config.yaml
targets: ["emotion"]
kernel_size: 25
merge_dims: true
lr_schedule: "poly"
Rows from block 4, named by matrix and row number. Each number is 500 + 25 x the weight over its row's rms, rounded and kept within 0 to 999. All counts start at 0. Numbers have three digits each. After the name is the row's rms in percent of the matrix's.
# short0: shortcut pointwise conv, stride 2 (model.blocks.4.short.0.weight, 144x96x1), inputs 48-95
short0.0 094:505480479510511557469494489493493518491499494525487477551505502485506502510543498488494519513455528463465500540464511507487498567478505490488482
short0.1 109:531481524477476486466486479488540553476498537512497454474547492493494444492510462489496481541498505483523485510503500474491486484557499511496498
short0.2 100:491497489507497541478467483514482493486478489481485507532485523473494508487470470527511504546504467488488475460491514509512513502503505475453536
short0.3 093:581500515525508510473569448511522492509504500496492482573486500467512515483475498481560446476461567480488477477474497514496512500485476529487480
short0.4 105:473474520532486533457534511502500485489505495504431506485513554485510473498491471538460495501513507514498489526512513448517476495493534535479541
short0.5 116:505486522530525459497453472494488504513500464467461500505491484535529489507474485540517474508467484515555523501519511494470466533478490497510516
short0.6 086:498474545515486504469510474504485491483457480424507523484510493498498546480467500559490525499521484523502548488544487481495476532494485485505523
short0.7 102:472491498524474517543514502509490508517522469459528463493484509519517508483499500518497520496455497473470488517525518509477495494489518478471484
short0.8 106:531488544484513491522534521469522490497497473505505538457491526544476445499483458450518506485504512507493512471462503517482506553448529552510552
short0.9 108:534516480520530493491525490483487526506467481486436518561476536495494573553496517492491494470529502528490452533483480457511471520518510482501498
short0.10 105:477496549493478455519518452532501519490476488476516511488483471523506521526489520503495479487521515465456551486479548548516475498506499491536517
short0.11 089:514500490502547495507506491516490517585535507476486499519468461512486504505440482507511487480495498494494496515491515520525522492523536468468494
short0.12 110:463494468473527491468514529482519488530538533486502457516486498467489484488504522500526483510495486534493558512509470473510511490563519537482479
short0.13 096:487503530505508530501461498499485441498500475522511508518473536444506489526482501504490564471497529492502483519467531486515468543458488489494521
short0.14 100:472518508540484495468478484504539505463538531516483476508492530478454508502494481515516458524514515497440541487487515556465517519478442477466487
short0.15 101:482536513523517490506469480504477476468520501528531531485497519493476442514472526480478521521528492496492516460488483512522523458531518507495503
short0.16 088:526483512497465478477469477511444481503529480550500492497428471481469515484473455500457529455478519532523483479505503531497486498479477508466523
short0.17 100:536469468500456523522461485519463557503494513528494510484552470466497493507471488492501489485524479463487530502469466486522525507524479539497490
short0.18 094:497538493492458501480485519488519473543501487521513465485553472493518485497480497497537481498505501468521492501484489519481546480533515485524483
short0.19 093:484506439517476524488517515473490477521492545524508486476487470497486518482492526464523499540477462495479476473515498470512473507481516487524520
short0.20 097:515513491527474527486556534496545514533466487467575511531518507518477481531513513474526473506537530487487509494488494540489474510491517526474520
short0.21 099:517508469438482490512489533495502544484497488476499528502536481492470513490550501492488536495492481478563515491503475477477486472533546512503486
short0.22 107:568539496490509487479506494508544485474505548500516517524470479550500495487470452444511496506523508492459505470498511450529502479501438538515467
short0.23 100:547502469533474486549486458493506499498531529544486509479508457461543449467495500482474490509493510495479505476452458505492487489520509495470546
short0.24 105:458516474488505481488472498467473483534537494482475565468565491480522527460482526526479472499513508495482509546476488461501529481560512492531489
short0.25 089:510516518542469527492507502494487526472499452494502512506529496496507474508421463526483507483499525474446566480485500473524491533501486482510506
short0.26 097:468462498481485504471482464465474483492469483536534514463469517487529482459486497500518462480498530477495523514484469467521515524492465505483532
short0.27 108:527521481476458491540470520459526485487463493466504470519554501487496478530473499495515478530506521510515461488540493471492509473529497521506532
short0.28 116:466489477482530513477508508472542478486514495504521536478455489486564509499464485507501528515510481464540490562492465471528493496484493503499467
short0.29 096:553458493456513506497483500455476494501528553523492500519541477483526515516519469479494466513505496521528492500466498492544493472485513459513521
short0.30 092:540462509496520474536474494500518483486525470454506473473499503484498517474486513516497469464463452492501528492504546464515547475526477489523509
short0.31 094:480511516521537590483473502503500476510483508495487538495494512492497451476487542493499492498501493446528491519431525554549486437508551508519467
short0.32 097:484466454521490546488509494494501520549505462512482494530492499480494501506475491525513507501465501525467473532532488476501524500503504492483473
short0.33 093:494487536502544506490452477453525485516497485488499469493539461519513492519495543498520484480469503499464478474481469509486482482456513460512502
short0.34 103:508500555542476485515524505550499528537491539467519471511533551493489484512557468472527491454513503507516533543512523493530505514492496502494518
short0.35 112:472514575501484463500445506515456509509508505484465494467455451532462503517492506433498495514526511440537495483451483512495498532497531488553518
short0.36 098:521484519502475524488518472514474511469509476502503500472506532437474503477511512508534489507465507536539493489505503524489525500470478501517572
short0.37 105:485464507509483453479504491541495529498448509524474521489533469468471512478448524489473493486511495496490530461479485486460490497506518503524539
short0.38 093:543576509448520540460482511530461526474492485532486509534496532463499464497512462462440508477512459513512475481530492496495469515498481538523494
short0.39 098:497511526477505529502519520471530488495469531480456519477510510504520465509522476488502500475480512483500514508504567476477483480521532523520507
short0.40 091:492554433531507491541470501495520494470463550522485525506558488462502485544517518478557505519494464479499492486452517468452508505432470511483482
short0.41 105:507486466496495510459480498501525502538530484477540509525508518498499496489457494535540497514462507486557510514528520491566524539553480527511477
short0.42 099:508469458495485532507503512465508566522530482508502484534522496550510468499491488508477483509495479517470450496474516529476498462471496499474452
short0.43 116:503504503493508506470546504473476519476508484535535498542480464550513471448475491503491470502483464543495485539458511496454512495477532470501478
short0.44 104:472494491483492482508541513470478522509457516559508471506512527458498510506497492527507476454523529484515513465525565483484495484514509548513527
short0.45 092:551508485509543507507525529508488507454483525485502503502537481520462465507491501494534470503512526473518456481494469512550478500475543495502491
short0.46 099:481494477527550506541470499425561552490513463552486532528482511492487530507492458465499497487509491457503488461489521495515491516526541514509487
short0.47 101:473499502545540494523494538497486507468494481486497461522503481477525468555484520499546511526491458481509509489542523479505537533524482501523521
short0.48 105:469531494456519466547505534463516466539488500509465491492508458489499507502553514492489498500458461462472514502486475515494485482506494478533526
short0.49 097:456503489504524510548486485494516464541507519508518445507489502497494513497495533515486448509481526471504508492521463512474489461504520487460518
short0.50 096:508457531506541504514489510504495575517485546493489497478524514531494526508490499459478503467554482487506484512473486512511542502485483526486521
short0.51 101:485544471478442513504476519540536481478473475537476495485519470507506518511519519520505457501487451538482539532533522509488477494527465519485481
short0.52 089:526508512448536515443510496489510533474488505517471494532513501461499465513523467450498510472499480475502497509484492518459464473539499547488486
short0.53 099:484476471501466497490480433552522499507503505477471453502505475527482486523532481506501479506502501489422515504480533496485523504467524445487527
short0.54 094:493485494498484484483528525465471494545452504536508492449486509496504533485529509502539489529513507480535474526487552502508482469501493460476472
short0.55 098:505510506501504493486504477527501516481483490532476521499489469518515475484484484493483538489473504442524499489498547486479557534537515464530522
short0.56 105:482504513516518542522472461492490525531533497535482522472473491488459484535483510507514515513442518502494484492503511470488496478501510520491514
short0.57 092:507510503523508505493462466527521496494526488494451464464497510508502510495494520514463480491507462521450451497457516471528482490459451464483490
short0.58 107:472477474516508499488505492503454503530522491454529543522532489494479489512508483483479484475522494537506468504463529507484500498508483461524484
short0.59 092:514512524515546518501496516544486522521479487548453500476501520503521490486507480487469546453517523471531476499462536508514518478494518504476481
short0.60 100:492525512534540502503483488499545520582412548475489505486500483514481522510497501500485518475504499547557475452480491498483516488499526507494542
short0.61 112:496485535491500491522459487521478476527502528493504504533525577491501504521499502485476487527569498477494500482527501506480493431481484527490549
short0.62 090:511486495482514479472481496470507494490493541495483504496492522544524498487471467501499531499463477483498501481473502514483496566546490519470508
short0.63 097:478523504551475495504481507570529492504505504530494490531530501483470455473485533489550489487441523479447505502514483491510531488494544510528531
short0.64 098:496480456544452508505494500483480493544536478484461494480489479527494528508537549509495470510491466495500553484483506475458506464502533511514506
short0.65 097:466508517468485506530513495499530489512514551504499466470526497534498489524490506463480541490468489480454519475472535471509505495500549504478479
short0.66 095:515532481521526517488444470482517486484480492488500505510466491503498484503475522492450585473497524506556523497462500484492451503500510474494512
short0.67 105:509509509501497529492534464512497511498529488489493484467536453497523481507516517482537484531463476532428500540514486503512501532541481481538507
short0.68 104:502542494506460522524533517504503469510504468501471455486513460502481499502508564459506451484516485511517490481486516482522547532520475482522441
short0.69 114:537487488560503458532505508527470532497487474530512492477489468459503504520498449509506476506437510473508562539489485488534506515493512503492531
short0.70 110:490509510481526468504505510498520474526511487530511474492490446485535490473488483490509495499517473426487477435500479498498524505472481504513506
short0.71 094:500519478473503507508485468506496532489451481534545518521512491530513450470543480503511484494479498490453489488485494495470479495501503526476504
short0.72 112:524475487505486518504440505550520485487527530486477473445524450506496514456513444522512509480527497508544498549478511494531483470510472494443498
short0.73 092:509509499471518506463482464526515523498506482523473489530488508466471527500506456499508505464510465461475479527500513528514466474523474449451482
short0.74 105:489495512500503523458478534504543536530467548504509489472496494509494489524479529508445532454486501454529493525483478481479506465529476493507493
short0.75 094:475478501511514487505507497468466497522493514516504566501517463469519457470491528477506489588466498475491510505532511483489511487496486494482500
short0.76 101:523522502520466467534495498512486452511516517495448504524488500455478506543470528487511473484510505477516535503479503564485493516496447546511532
short0.77 107:494522570533492513500451499478500495493496471504507510545528507489484465496492533500490483517517471488486532530498501482456515489462497494568518
short0.78 105:480488499510480464522495492486510508494485552502524483496504544486504498454520489555513465539500493502498510496476528505459456466466489503554501
short0.79 106:528525489469531468472481519489504499525452543506460500509472478491487490502496517501475491550473517515507512529489450486506482537521472447523471
short0.80 095:481511481481479508464515522490516493526521498468507508535510468523511525518457450486525480498508490455501537463487469527534480511501531515460484
short0.81 092:484499502536493511494477492499528508481454479492509463448490464449506520498478462480497496511478496509473498491503483493494545543473550539456489
short0.82 106:477523494506535452486485509480519530536516534483523517551491480506546516476478483457472485504525489504489477490504478511502499455490492532517453
short0.83 093:502505514516474468526497458480471493520508472465511516501513501485499538499449479481556483536496503480499524480552513530533484514486464483514488
short0.84 096:546476495510503517500502455489495479489509538494478503539510467479499549539495449500531513508485505472470511526512514489509510508479507468489477
short0.85 100:512518501556537473508463524518481473476470488501498560490540469497477516501522523496526463499491485491541485467552478491488516538488537485490480
short0.86 098:495472542528561473497508503482464467520489491481471510450507528485481465510488517512516505493492535506427513508507539502501497488526548516517450
short0.87 101:484513480487521491464505492515495465490480481543476504499529502472488515494534537537494425493538545517515456444505471554498449467526499498501506
short0.88 100:513492459512474465517477468510481500521486505527537474484482521493475479493535518462514520517484473449485522462506519497521499508530530468528504
short0.89 088:470475509495524509500551462485469521510537515494524504514470518508482482524535515464564521491482512472479525493564524456492501472527515511487491
short0.90 087:444477498500467542453511545542500468512508484483484514488478497495494475485477485460526486497443514490478500501475535520477531509493491512481473
short0.91 089:471491521500488502488472448510548486485532473509471499477518506520459474473484478465438468516506534520485516449501485497479480474456464525442519
short0.92 091:512516496476505485477458543514490480484478466495463476475510465497546520515457500513460474506485513534540534465528483503492470519501456457476500
short0.93 092:487524487541464528495476533481509519496454497514499504534507489493510479533522505522466447518493495493536483493476501496491466487501492542476497
short0.94 098:465501510501495539559499476483519484520520538484499492482534531477528513539522499492514481560481512468495518504478545499569504509482472470478458
short0.95 104:521469481464494511533525472503465496529528489488536443477516509466524484487465496494487467516527465528540484496482535499487471494503532499538522
short0.96 089:493487489517476496497512517509532496482477511465488502522490524486492498534480460513540476462470496470503476483526490449544491466481529567459456
short0.97 102:477510505454489476473457500483528499503526500507475466480536540512535483510515464520523499503466463478534488528527503512496480489501528521449482
short0.98 101:472486529478477518499494505482460515515526484507487434533460516513531453522533535528535469523543498490469508479515493493498477533495509517500498
short0.99 095:467465498553516481500461485517490469538518533493497488458475508471505519477507483496503494521455493484501509477512473539507541469490489480471554
short0.100 089:493512508488456478507530485492500499491485501476458504490505457476502487510443510495554511475495477505486521537521467476491463503473476494547492
short0.101 102:499482478488526507501498512495517527512449509504498504495553449485455470521444485449487493503494526466510539503514532452548491481507545500524530
short0.102 084:488533477513482524474503500566521512479497469540509519450510469492468477483530488492466432473496502460491489469481481493524518511446524493495508
short0.103 109:446508524488481464446490454473492448532494523525529461529515494482492510505485480511567536526526449481483496485455485524515517509481507498477504
short0.104 114:535520529504526502525501503480502496487525474470555493505489495526488502524477518507470481469464488537485510487458467501478496522510464511530477
short0.105 107:479521530475475527531453472498518493524540497492498518550502496482495487475555509481488491504503467492542489537472474526460540502538505517526515
short0.106 099:473485502499518509509465487493468464547495534467497465529521466455498494526528526544530494500463498472535503495499467471487485487458512491518539
short0.107 094:503475486493481523485491501487521481552519575523481486520473489474514492495505475457478487508480508480533540462510500517481487482511482462477517
short0.108 096:523552521504476513527522519525473487504463487510495463519491473481534501514520475508532518456510463509471490514501533473479490471483496518503468
short0.109 107:469486506520524508509515529480474492498515493561512522516549524520506518524522539478473511506528480521487474503485511484510523496485513455444537
short0.110 094:509485444464488523527448471477514493488460499518476490565512452520541533511560517506494451489479545484507496497495499482476476488484493511496501
short0.111 097:492492509506522493517491478475501484519483498459492519466497509449506512480476463516518521467525432515487538540478541507513490536503472503553573
short0.112 094:473513493486469507507476451532507504495496498497472549502505510487506498482485483549518499573508520445509484500480498496500507523503522458476464
short0.113 104:519525491491512531523489504528490527485512503514473493441519479516473501504499525523518460495499465462526500493479494529541505481444483497486516
short0.114 104:461487490470547491525490494493528490505485484462506522509473528526509530497498496487501460464500515463483532565519463495483499479511525481516524
short0.115 110:499522504500497506490492501516500442476501501511532498483511482524492509513494549461477475477475476523467485537487537496514573489478483439530492
short0.116 095:480524506536502522468507485508537466540519491500471505456493495543442470478496526525488497524502478481497487507517539492541472500496510473500500
short0.117 087:506514484502501485490497523453515443463517485526511495515529450456485501496519489469510529514510530527471506484516499466490507545537506525485504
short0.118 104:512517544518523513527479486450484522483506452479473519489504484462505468467583485490505511523488482484478531524519485472494524548508476468474528
short0.119 103:452479576515465524534523483491470508525479494453498505476481491459494518476518513525496501527495462503480470523565513470543519499498516517485495
short0.120 105:456484466495518517500518483447515480487462516506459551488509471559484490504504517542486466475497471490521509481532491477500512509521494549510467
short0.121 101:473545455497500476494528485512496484489521501503513495496523498447474539552466501490515495509537473523477466529507544582527543487460529494505448
short0.122 107:494510520505555480477478505530513497526495489462494489504534478516533521501499479458523473478464479453513537523501466521529489491503515539481542
short0.123 089:474528541478501522520507484524466484526530537486488446480507491476493480490482527477481511531478498445515491497519518496517527464475524457528503
short0.124 100:514526515507544501490469444464521457461496528489482499479477503474488482495478476492489483496507482498470500518492465512520515467497527481507477
short0.125 111:503507463518485467499511485491490469486470514479563517565508537512504532509507560490518483474471465478538503487501464512496544468519527502472502
short0.126 096:533535472541478465503495488473485438450538542467489488475558484507508487495517540486506527519510511493501490466486540519457433508497483501520492
short0.127 094:500483530468511499484495500499537510500525466472488530483457521531499493545505492494497479497500519480552496507533513523504495510536503498504534
short0.128 103:538522448554509485537492465492548536489511471531536481514459467499487490490465499525507470500540503527493499461500562471487494526513451481479503
short0.129 096:484529484489492462498465463520491450537500481520504487506503483487522530485465571490496487467500499516534486533502530495541450482463462488495496
short0.130 106:511495465459503533504481526519447504510500477509490485498449533519476537530509496515551486473451494528515576508490515499499507485558519532532503
short0.131 101:494460500553502474491489513503503531483479487510496472485527510481503510498499507551518490513458512504495476505500485482523546465533538497508457
short0.132 095:466499481522485506504494462483483463520511492504465512511498502518504529538487478490550459495486571523496540533498503512491526487477469546504487
short0.133 104:521535477512540532487477468543496492549458496527527478511480512483490487503485534505504504502494480487526542487480517466549493479503538490514507
short0.134 101:484452548480486529517489515514490493496499493525484485449512472521501491480529491496483496477491489477498482505499559487500481494472481469495504
short0.135 096:490508481481479490504540496501520464516488500472516463538531479517485529531539481506528488533500484474482527457461516474508495473524507509494464
short0.136 096:491507539481496488480490555503491482515504499480483467464529571487467489491540458469508469476457537518466495495529506538493505485521503548509495
short0.137 104:480498513498448501504510554444501465505479517472486511515486493514517494521459515495507479503473441480512513449465460501484484543476483512522488
short0.138 105:479541521556522485530495512496483503485505495482499543484502479519484556513488474428527505484547498503459486471447515508497474490492507517524482
short0.139 096:458458467493474508484529511489471483506517535493494532504497501526501472483510504439531500504521468491521516480464517483522465468504529499462473
short0.140 110:475516508529496506562543501515515504497511486529490469495520485461472499458521504499475482485520503500518552494506524534491488472482483505500505
short0.141 098:441502507526532510496488468555516501473514531522507463500514446486492474483483498488515470479515522498497505518433486522485489493475500508529521
short0.142 105:455491521506503458448461489484549498495511509502501549506532529474473554508496585535512471524492501431506492489464529496483471510535503471487469
short0.143 117:490463421525468483521499526497514468503514484501505526511465473470466483465539500489522484459516476486502556523486529490477488465476513521495499