config = dict(
    arch='quartznet',
    model='sound classifier',
    dataset='acted Russian speech (Dusha)',
    train_examples=26041,
    gain_aug_db=10,
    noise_aug=0.01,
    input='waveform_16khz',
    targets=['emotion'],
    num_classes=4,
    norm='batchnorm',
    activation='leaky_relu',
    depths=[4, 9, 4],
    kernel_size=25,
    wave_channels=96,
    wave_strides=[5, 2, 2, 2, 2, 2],
    widths=[96, 144, 208],
    mixing='mixup',
    label_smoothing=0.05,
    loss='cross_entropy',
    init='lecun_normal',
    residual_init='scaled_by_depth',
    optimizer='soap',
    beta2=0.95,
    lr=0.0041,
    beta1=0.95,
    shampoo_beta=0.95,
    eps=1e-08,
    precondition_frequency=10,
    max_precond_dim=1024,
    merge_dims=True,
    one_sided=False,
    adamw_lr_other_params=0.00074,
    grad_clip=1.0,
    steps=9300,
    batch_size=128,
    epochs=45.7,
    lr_schedule='poly',
    final_lr_fraction=0.05,
    warmup_steps=180,
    weight_decay=0.06,
    adamw_weight_decay_other_params=0.05,
)
Rows from block 5, named by matrix and row number. Rows with one number belong to one channel. Each number is 128 + 24 x the weight over its row's rms, rounded and kept within 0 to 255. All counts start at 0. Numbers have three digits each.
# convs1: first pointwise conv (model.blocks.5.convs.1.weight, 144x144x1), inputs 0-71
# convs3: second pointwise conv (model.blocks.5.convs.3.weight, 144x144x1, transposed), outputs 0-71
convs1.17:137153158164134172116184106141112091144099175088129118142135131129121106116136155106157121126111095116160143152070111132142097154159140147191101127186127150101138092132125144124125186151132130142133145163122127128123
convs3.17:099127123102154114132080117105128122137134092136103163138107112116119116102103163095111148119133106110145162138137133099132115076136112093164104099114117062144143117127126077148087126073130096142139147102102161087157
convs1.18:138179121080137106118149121100116165108141151173131131099154118124135170169130128154096117150041153136110121149145146104151094146149172128112127102128106142158147126120128103149156164126187144132078120122096145118105
convs3.18:160161131140101152117153105104083165116108137140135126132145179099113114077148129116128137124145077065118083099109148114134071126138152106154114119147116131101148115176141143152131144134128067107139114113138138124136
convs1.19:068115167141147155152121159132113118154117121116085130114109088124121122107147166097098108192191125084141155119092114090165167160170151062137124118123150125137138115128085160103099125149102153127123110139099093097127
convs3.19:135140140134141108188121121091127130127137163110124123118134142116107136084148073123102088126143093071160093123123164138102126157113129164127063155125154121136141140120095152104106104145132142138093115137079098118146
convs1.20:133157099164093116133111136163111155141097142162118107177118124103127108107132136142130106182113165121110166073168130124145177127080192150159139132125151114109136141115116117118109087104123145158131076101154134088147
convs3.20:136139140109125134104137097177104171090128176149115125097096130114174106106119117148122140097120141091137145123125114128135131125122132098096134166131132140134085112156130164133101140117134123112162081095152152139138
convs1.21:157094127091134121115133162085109172132145159114156109149128116095146122076120164129122122152157155136178112161124134125119080163158109147139125158122191125071137112138097121131099117113161119082157141111136155150156
convs3.21:161116092113178161133109115144165117118078129153179174104133139145125101128111125126175116122118151152098090125140144102117189117136127125132159131129142161162173078143152116139138120142173112125108089141112094127116
convs1.22:144116100143126139127148136127133123125099116128185066144145110111145131176132116147122151100098131099157163146107133120117114146098128154154105125137100106109145117087145139145131114148146185158137124112156077119122
convs3.22:134115107140073139104161168168132150090136114137120136093124145122169100141110129124103129132144118136157195117130107136147110101115153104125114117109147122115130149103115132164174146136091122136148182056149153134116
convs1.23:152119101127171122153114067161165147107141115110122129130150137108143122122109099158093155146162106087111137148154135126143154100050133149133119126173106137121142111093116151138159124128129113096114105137109139134136
convs3.23:119158168184173118114144088147138147148065146108118153153123151161110134112157137138106120133138099100091146133145147128135129143119135156146104144090107153129183108110114150105127167184134106161128136108094104096135
convs1.24:139110148119122167128124132130131129092147147100134089125108097092122136090121123154109127101138151130132113133120147124131119133158122128134092185051180132113123168104168122112117119120137119155149145169134119144144
convs3.24:090139154075151122174114138165133117124142120170104104143111157101165117109134120123111145099090147097118109137146102120121157092128123124131099155147083104158165104168174157089112083120093113149124115167089161140102
convs1.25:097156105118090095126128110106110120128120154148099112156146113153119143170105106099131153119139080136103119128146112140088115078121067133129136135118139119115092127153118127117061134129142085142148173150119133164138
convs3.25:128152115139133130130102125140104146101124189137168149139089153162108160124142096120100110112154118147116150142150091162144143136122118132129172144113105141154116079078134136127100138153114135102121107147108142135071
convs1.26:145146117130153135084097112158139152102139108136160098131157173127125134127097107149130124110113183097128162164155135120146142137103098124137153150136101069139147167127122143128100110123110150118101134154133154104129
convs3.26:120159133130103088127107132106134087135134120126121119132145097105157123106119147137113139104133088142112118131153150053188167120105135162105129116147135171139157126177126124110119096091092127109124092130122175131176
convs1.27:119145109125152141145093078144120110139089123097203128136112131101120166137116119135125103149128106152124074152113143127163160141174111186106147129066131127152103143098095117161119111129118125135152110121112113103085
convs3.27:084108128098073090132137112098115146132137072117098112117137125126148133127101117139122122116085131162108148122113099124107093120116108114121112092141105126156075137161159103113108109108114147116129120135109161143135
convs1.28:152129119150146105129124117103173116152150087145131123135104119133118121113104169123118121145096114093153089104146096106140133137141168104106112108167129152144116124096153144126120111177129147110111116098174116106133
convs3.28:167124128119124137138138126125148147097171151166122110136128154155161130215136118114135113135142128158125115124115096138158134117136150140164128158150142089155176132113140134126111137118125154164119155091105102126139
convs1.29:111144109130112158133152119074149150088147080122143153097133114113136107121121144141104111120138130126153102123122113114153133129146139153124139150137161153138150109115146131088102116118163132059156136119177113106128
convs3.29:103135169165120110142120163141139116122125140169125101118122135170127152115113110153127071137101105130113148098110129137106170122105190080157171119111095090100129127131135120092140132142147163151131169113126144116111
convs1.30:165150168142114117117113107098092153121116092103084095161093151125140125099141123122117109113137160110123077129124115121114140144127101154160109123169102161129119145128109129159113117106132117130099134103107118113153
convs3.30:130128108144099129138120058089114119118081125144113104131158102138091127119109110127122093152120117162101130134162111117158172135113145136135130153117151132125082101112127118096169168148182118148090138108113121079126
convs1.31:109098120110123109139168076102112132144087143100153166125157115126091116157104119136144146092124123117116104163129179133136164058091081112111133118132146145084120134120129155115105150138109175151156112089100120105136
convs3.31:142111157115107134102105123156147061115118146105150183096124080115131168128168130141132129125136106082123154149100141119143169145119101121147134098071126139108065118125098116121124086139139146148135128138089136137156
convs1.32:176122166136130123143098105129153119125092115172106084133105123112108107150141138108135105111135127163127138111157150143111151113137132153107066098179154116114156144126150130156100122145109146133110130112118123117150
convs3.32:138109127144128122120128151126105121157109133138138102128103139089112144092137159103122117121109144110130141104131158088123124157112104169138109159102096139149117129153094185102121126146141133168129126126148120152151
convs1.33:105141115168145115139136092203149136119145123141110124111128117144151125132125163110121112121111151181120141125128150138174171130128143151143099104140120117138149057107078137136139133146136169145116111166097151145107
convs3.33:123123147138116142107139153130145158164139116078146118107151124119110141110149097171096089157167156147100102117131125165149143128124102119135160108141147115108134131155134095129136165141176109124158098151121118156151
convs1.34:116120088100152096157128139097121104105096118180149145120161150116118102120107122127145104117160114169182128164099129150176124152139113196174123120129151167106122112167153098078121124145117114098135106140135143118155
convs3.34:107086127132156140113108111154114132152126082145117149102101137114129089143113126165137106115094101131112127120100117112127114136120141112108153111141169092110104120125127155090119132093165143157080164135085084150143
convs1.35:122116097130153187096135072147118136137124113123096129100098104096127137143161118112072126106140151113098109126141085142122121145112134142129100127127107155110137124123135087139081141112130160140138153163108114132137
convs3.35:148116155157107102134174144138116132146086149117141138118098128135171125142085111148075161118118131108133163109168109121163080112138125132128100103131166116135139114128141147162111144130121092161146073144108163129104
convs1.36:153141137150111133130125135116078150097098110170118145136128108101137099118141092100157146146140149128107122125105112161080144120112130146147111137174127115120110123128158113117148154151130071142120129114131176125132
convs3.36:135163158122121164113134111143094163096149126132117137155137180122106075149103104148120128136084093127176142100130131101171140110143145185165091125101110116081142129126115137126183116144127107112167136131131158163121
convs1.37:107119133107111112129119120119129142140135096100121150130115104113114111096125060126133131154106107077137104159141123105117130127125089127139163080168169150112143106123116172145095104146148123116164144130107118091134
convs3.37:104132149119124196152119179085105116151115136133106164137106120134140134139147156134103148091152118101101140110145124158118140142173118154123138138131113125157096169136121154102128125126137135145123130183075141126163
convs1.38:138084113126144085143121130116141133114127114121154161132209144095160129141117176065172141106109107130143119132113153105143138142119170101137135127093144141118103144166123136103104131108138127145113133101170152146083
convs3.38:106146083109101187126121139094117129107113106136106136136135113111138092150153093141162162106146144157137148085118142158114152142157096141126112149170104107137108101142161125105124085127132138124174077119114130145130
convs1.39:080123082129146143141162141117094128129161114133137138127077155101166148124154133111134144127123134151119160143105103134106093142128140123134123117113123119155083146132161160129108114145158115143120100146118133108115
convs3.39:129107099135127155155141127125125141124149090163121121149093104083123151117136111110169128094173148121091140154137120091135100133099127118144112159063118138112166116132098086160118123144128107111140128144157136109160
convs1.40:130152076121163168110121114151111094138132114135092137172135154138118185172170188111138159110147120105137138127152127099113133133120109125149128161196116122151156101131151127110145133171141108095093136143131121102110
convs3.40:119145129107107127127116136168104110141113128094115105126106101136158109082103183159178110140140125112114112155177080092126077150103114121120135143196116145100154115105142108097127127100138123128179106161163166139094
convs1.41:105149110133124123093127172132100106117074123096150112160119141068099098119145093147108119132108150122087131101141135120168122139161139151088083128108130103126148097123112143153105180092115104171109094118115121141122
convs3.41:133091099103151124120056122145149084174137144125113144170092162147110109138149139148123118160128087120097156164112100153118178139139166150171110109135151130150103155123128156077143147140156102124138164128121121112121
convs1.42:115177089114105100157148076088116140095135108145160125149108146123131120120144081109139124099154083129146119107112095132164130157164114160143172162147167134146171156100098098152087106143090150127086125134118150101131
convs3.42:122088118187126160130146100132122155138137095147153088118144142088143095124153161140156156105139104089184108113128109132125104119117130085150126165122141143103160118121101140150144149120143095167132139163074099126112
convs1.43:103099122141130084094113167114096143109136143103144161110139134161140121135126086123097126122102117163135107141126146121130161161147105112140106128100131128155118154103122158109158125116105125139116083127156145116138
convs3.43:145133084147146132178117065095145162133149130143103150140104114116125127136111115182096094137112096142110111129095158109090117155137149142142127146128145100106136129153117140080145154140094172127144121147123141112142
convs1.44:129132089156142150140154141136108073116132114143122189122131138085083144124128135119149109130163095119140121097131157092160122134173129173107163139136060104118152138086162142096136143130138121119155138140104173110104
convs3.44:086081120161123139084147107178148125083116141147143148065167122121137129117095142135135112112091118135122123116134111115142080143155154101158160109139160119117156147174134105122150166149103149151145151166101132122108
convs1.45:112151155138121102157132128124159156146130120153104135122114112100162161133158116130104151136117155117144148126068139107106168171121146191131141109111143150097101160132144141113167162101150164118164130137129106130140
convs3.45:092149095102116111126176112138139105121152131150089109105132164142136140184159101120121134087119122112110147106128128107149113121133121126153093109094128119094141107152120081151138137127130130158127104109108106120108
convs1.46:150116155132082059137131116105096104177124132178135142163126156152138124135137126154116153136100109148124114137164146134122136161149128179113159137135104170139096103124080142121126108107119107077173158121137134119126
convs3.46:103122165119173113121150114115119144115121094086141121148130132138127137118148131104117154073122159115110098106126148129091111128102157154155144165117169117110088166193120112128145146146157125096146087144121138122184
convs1.47:100089140139098096079117108144131104143108184159121115145139113112127129119120091108128132149134132100124113113137107105142180155108099133144176163159117112102098066092102150127112162152089116144157155169121126108154
convs3.47:147140139114146160135111157145158114104122134130085126140097146126069095104154105145104107088105138159129129126116085161105137180137060128142119111138128141143107145164176157121129122128133124151100102153131123146126
convs1.48:162066143108126147139103131155122151111132126139118079118126112111166133149103096092127136150142174109110139134134128124111124122130134148158128131125115168101159130128091144121145146129112148155066144092151177143092
convs3.48:115137156137101134143075136131132148120117180096141151117111114116129157104134124120189144136124139100150115100112118124141136128155166126114139135124126139139129129122099137142096114080104086154170113127114148089105
convs1.49:139118102107116114185140070163119094102093113157131107091144133154120158147160146105095094128096142127163151108115130154102142111123123125129123147116098107134143129168116146148139142121110103113116161125150114112141
convs3.49:147148132101128125131139131148117110096109121097148103194090155127134151146119144152110080174135108120136171154140111095168126117164149141106160114107157117105173156115129113126158175124144168078156132127109132096110
convs1.50:061091104122077109149128148131118149139149115125145125115080105157173109167097143139132127139138120131100097147127149144119122114149169120149116135096118141116167143140110126156143180095137141153148088116171116105135
convs3.50:144130133110113029100099119156122110112169113124172149154143097126138113132118120130129096133159132104131116116153087118111137074103102106103137130160100153114120143123140104112084081160131108148170130124131137112078
convs1.51:131116137058111112162160144129127123108163133121102190104116135130113078158132126099178130083158129099132136139151129130145137165140114151176150106151137107180141149078110132122129134104100182154100170092111126102144
convs3.51:129120136090160134196113069110146164126119117133141117122117143134108140124099055145134131108138141169139083115129154129132102103121141164132112093095137070108116150104140130118139116128149165127092120141151121140116
convs1.52:124107139139106187185080122133078152146135087115121123132112107142179139128159123077117144126120104144069107118089177136140108086154147158106115082111117163129146137161126124095084095108165171155128095132141129133135
convs3.52:121139144169147109129142143131118156099150101092130148105122141110103106130161106114130126115143082139144133162127164133132108098091135132140138083085101153168090086131104173126137126077112154131139120089126141140137
convs1.53:153131102159140104096126123121161137100135141083137152171136117113124108127160133086097142120144142121117146134100114076130106115108137123135183142131080115171107085134153107119115122177138131143107118118135115142095
convs3.53:132140104154124142146143160122099163134122117124147160133169140134182137091141109141133169102156155106130120142121144131121097114150135128131172157121114111130130129098139154125144094146123132113093123153131176155126
convs1.54:100134115138138093150139107125087112077127185140128113123129087106148077092112134148152117154150110139141158182121115148155140138119139160139169100117093114142138116163128142125067132122159115142146151104094162106140
convs3.54:143154124129139103138123141107104152111135132107093133127174095145145136106154130154142145091118143166154080088139122157111124147127160108162160140118120131104146103121074086152154164114160112099176110105143118165136
convs1.55:092104160202108113097141147160123121112125133092180135105137128100111151139122093058125113138142115173128156135109117163145126101128144140129148136155117103163142138150117107113124099153142159176095126124135136162122
convs3.55:104122143062119087132119153107134126102134125168138156156138115128146144132150164139166083104113134088143123126160165150143116160104137166123139141127143152116134120115107060122107143124127114134107115127087095172131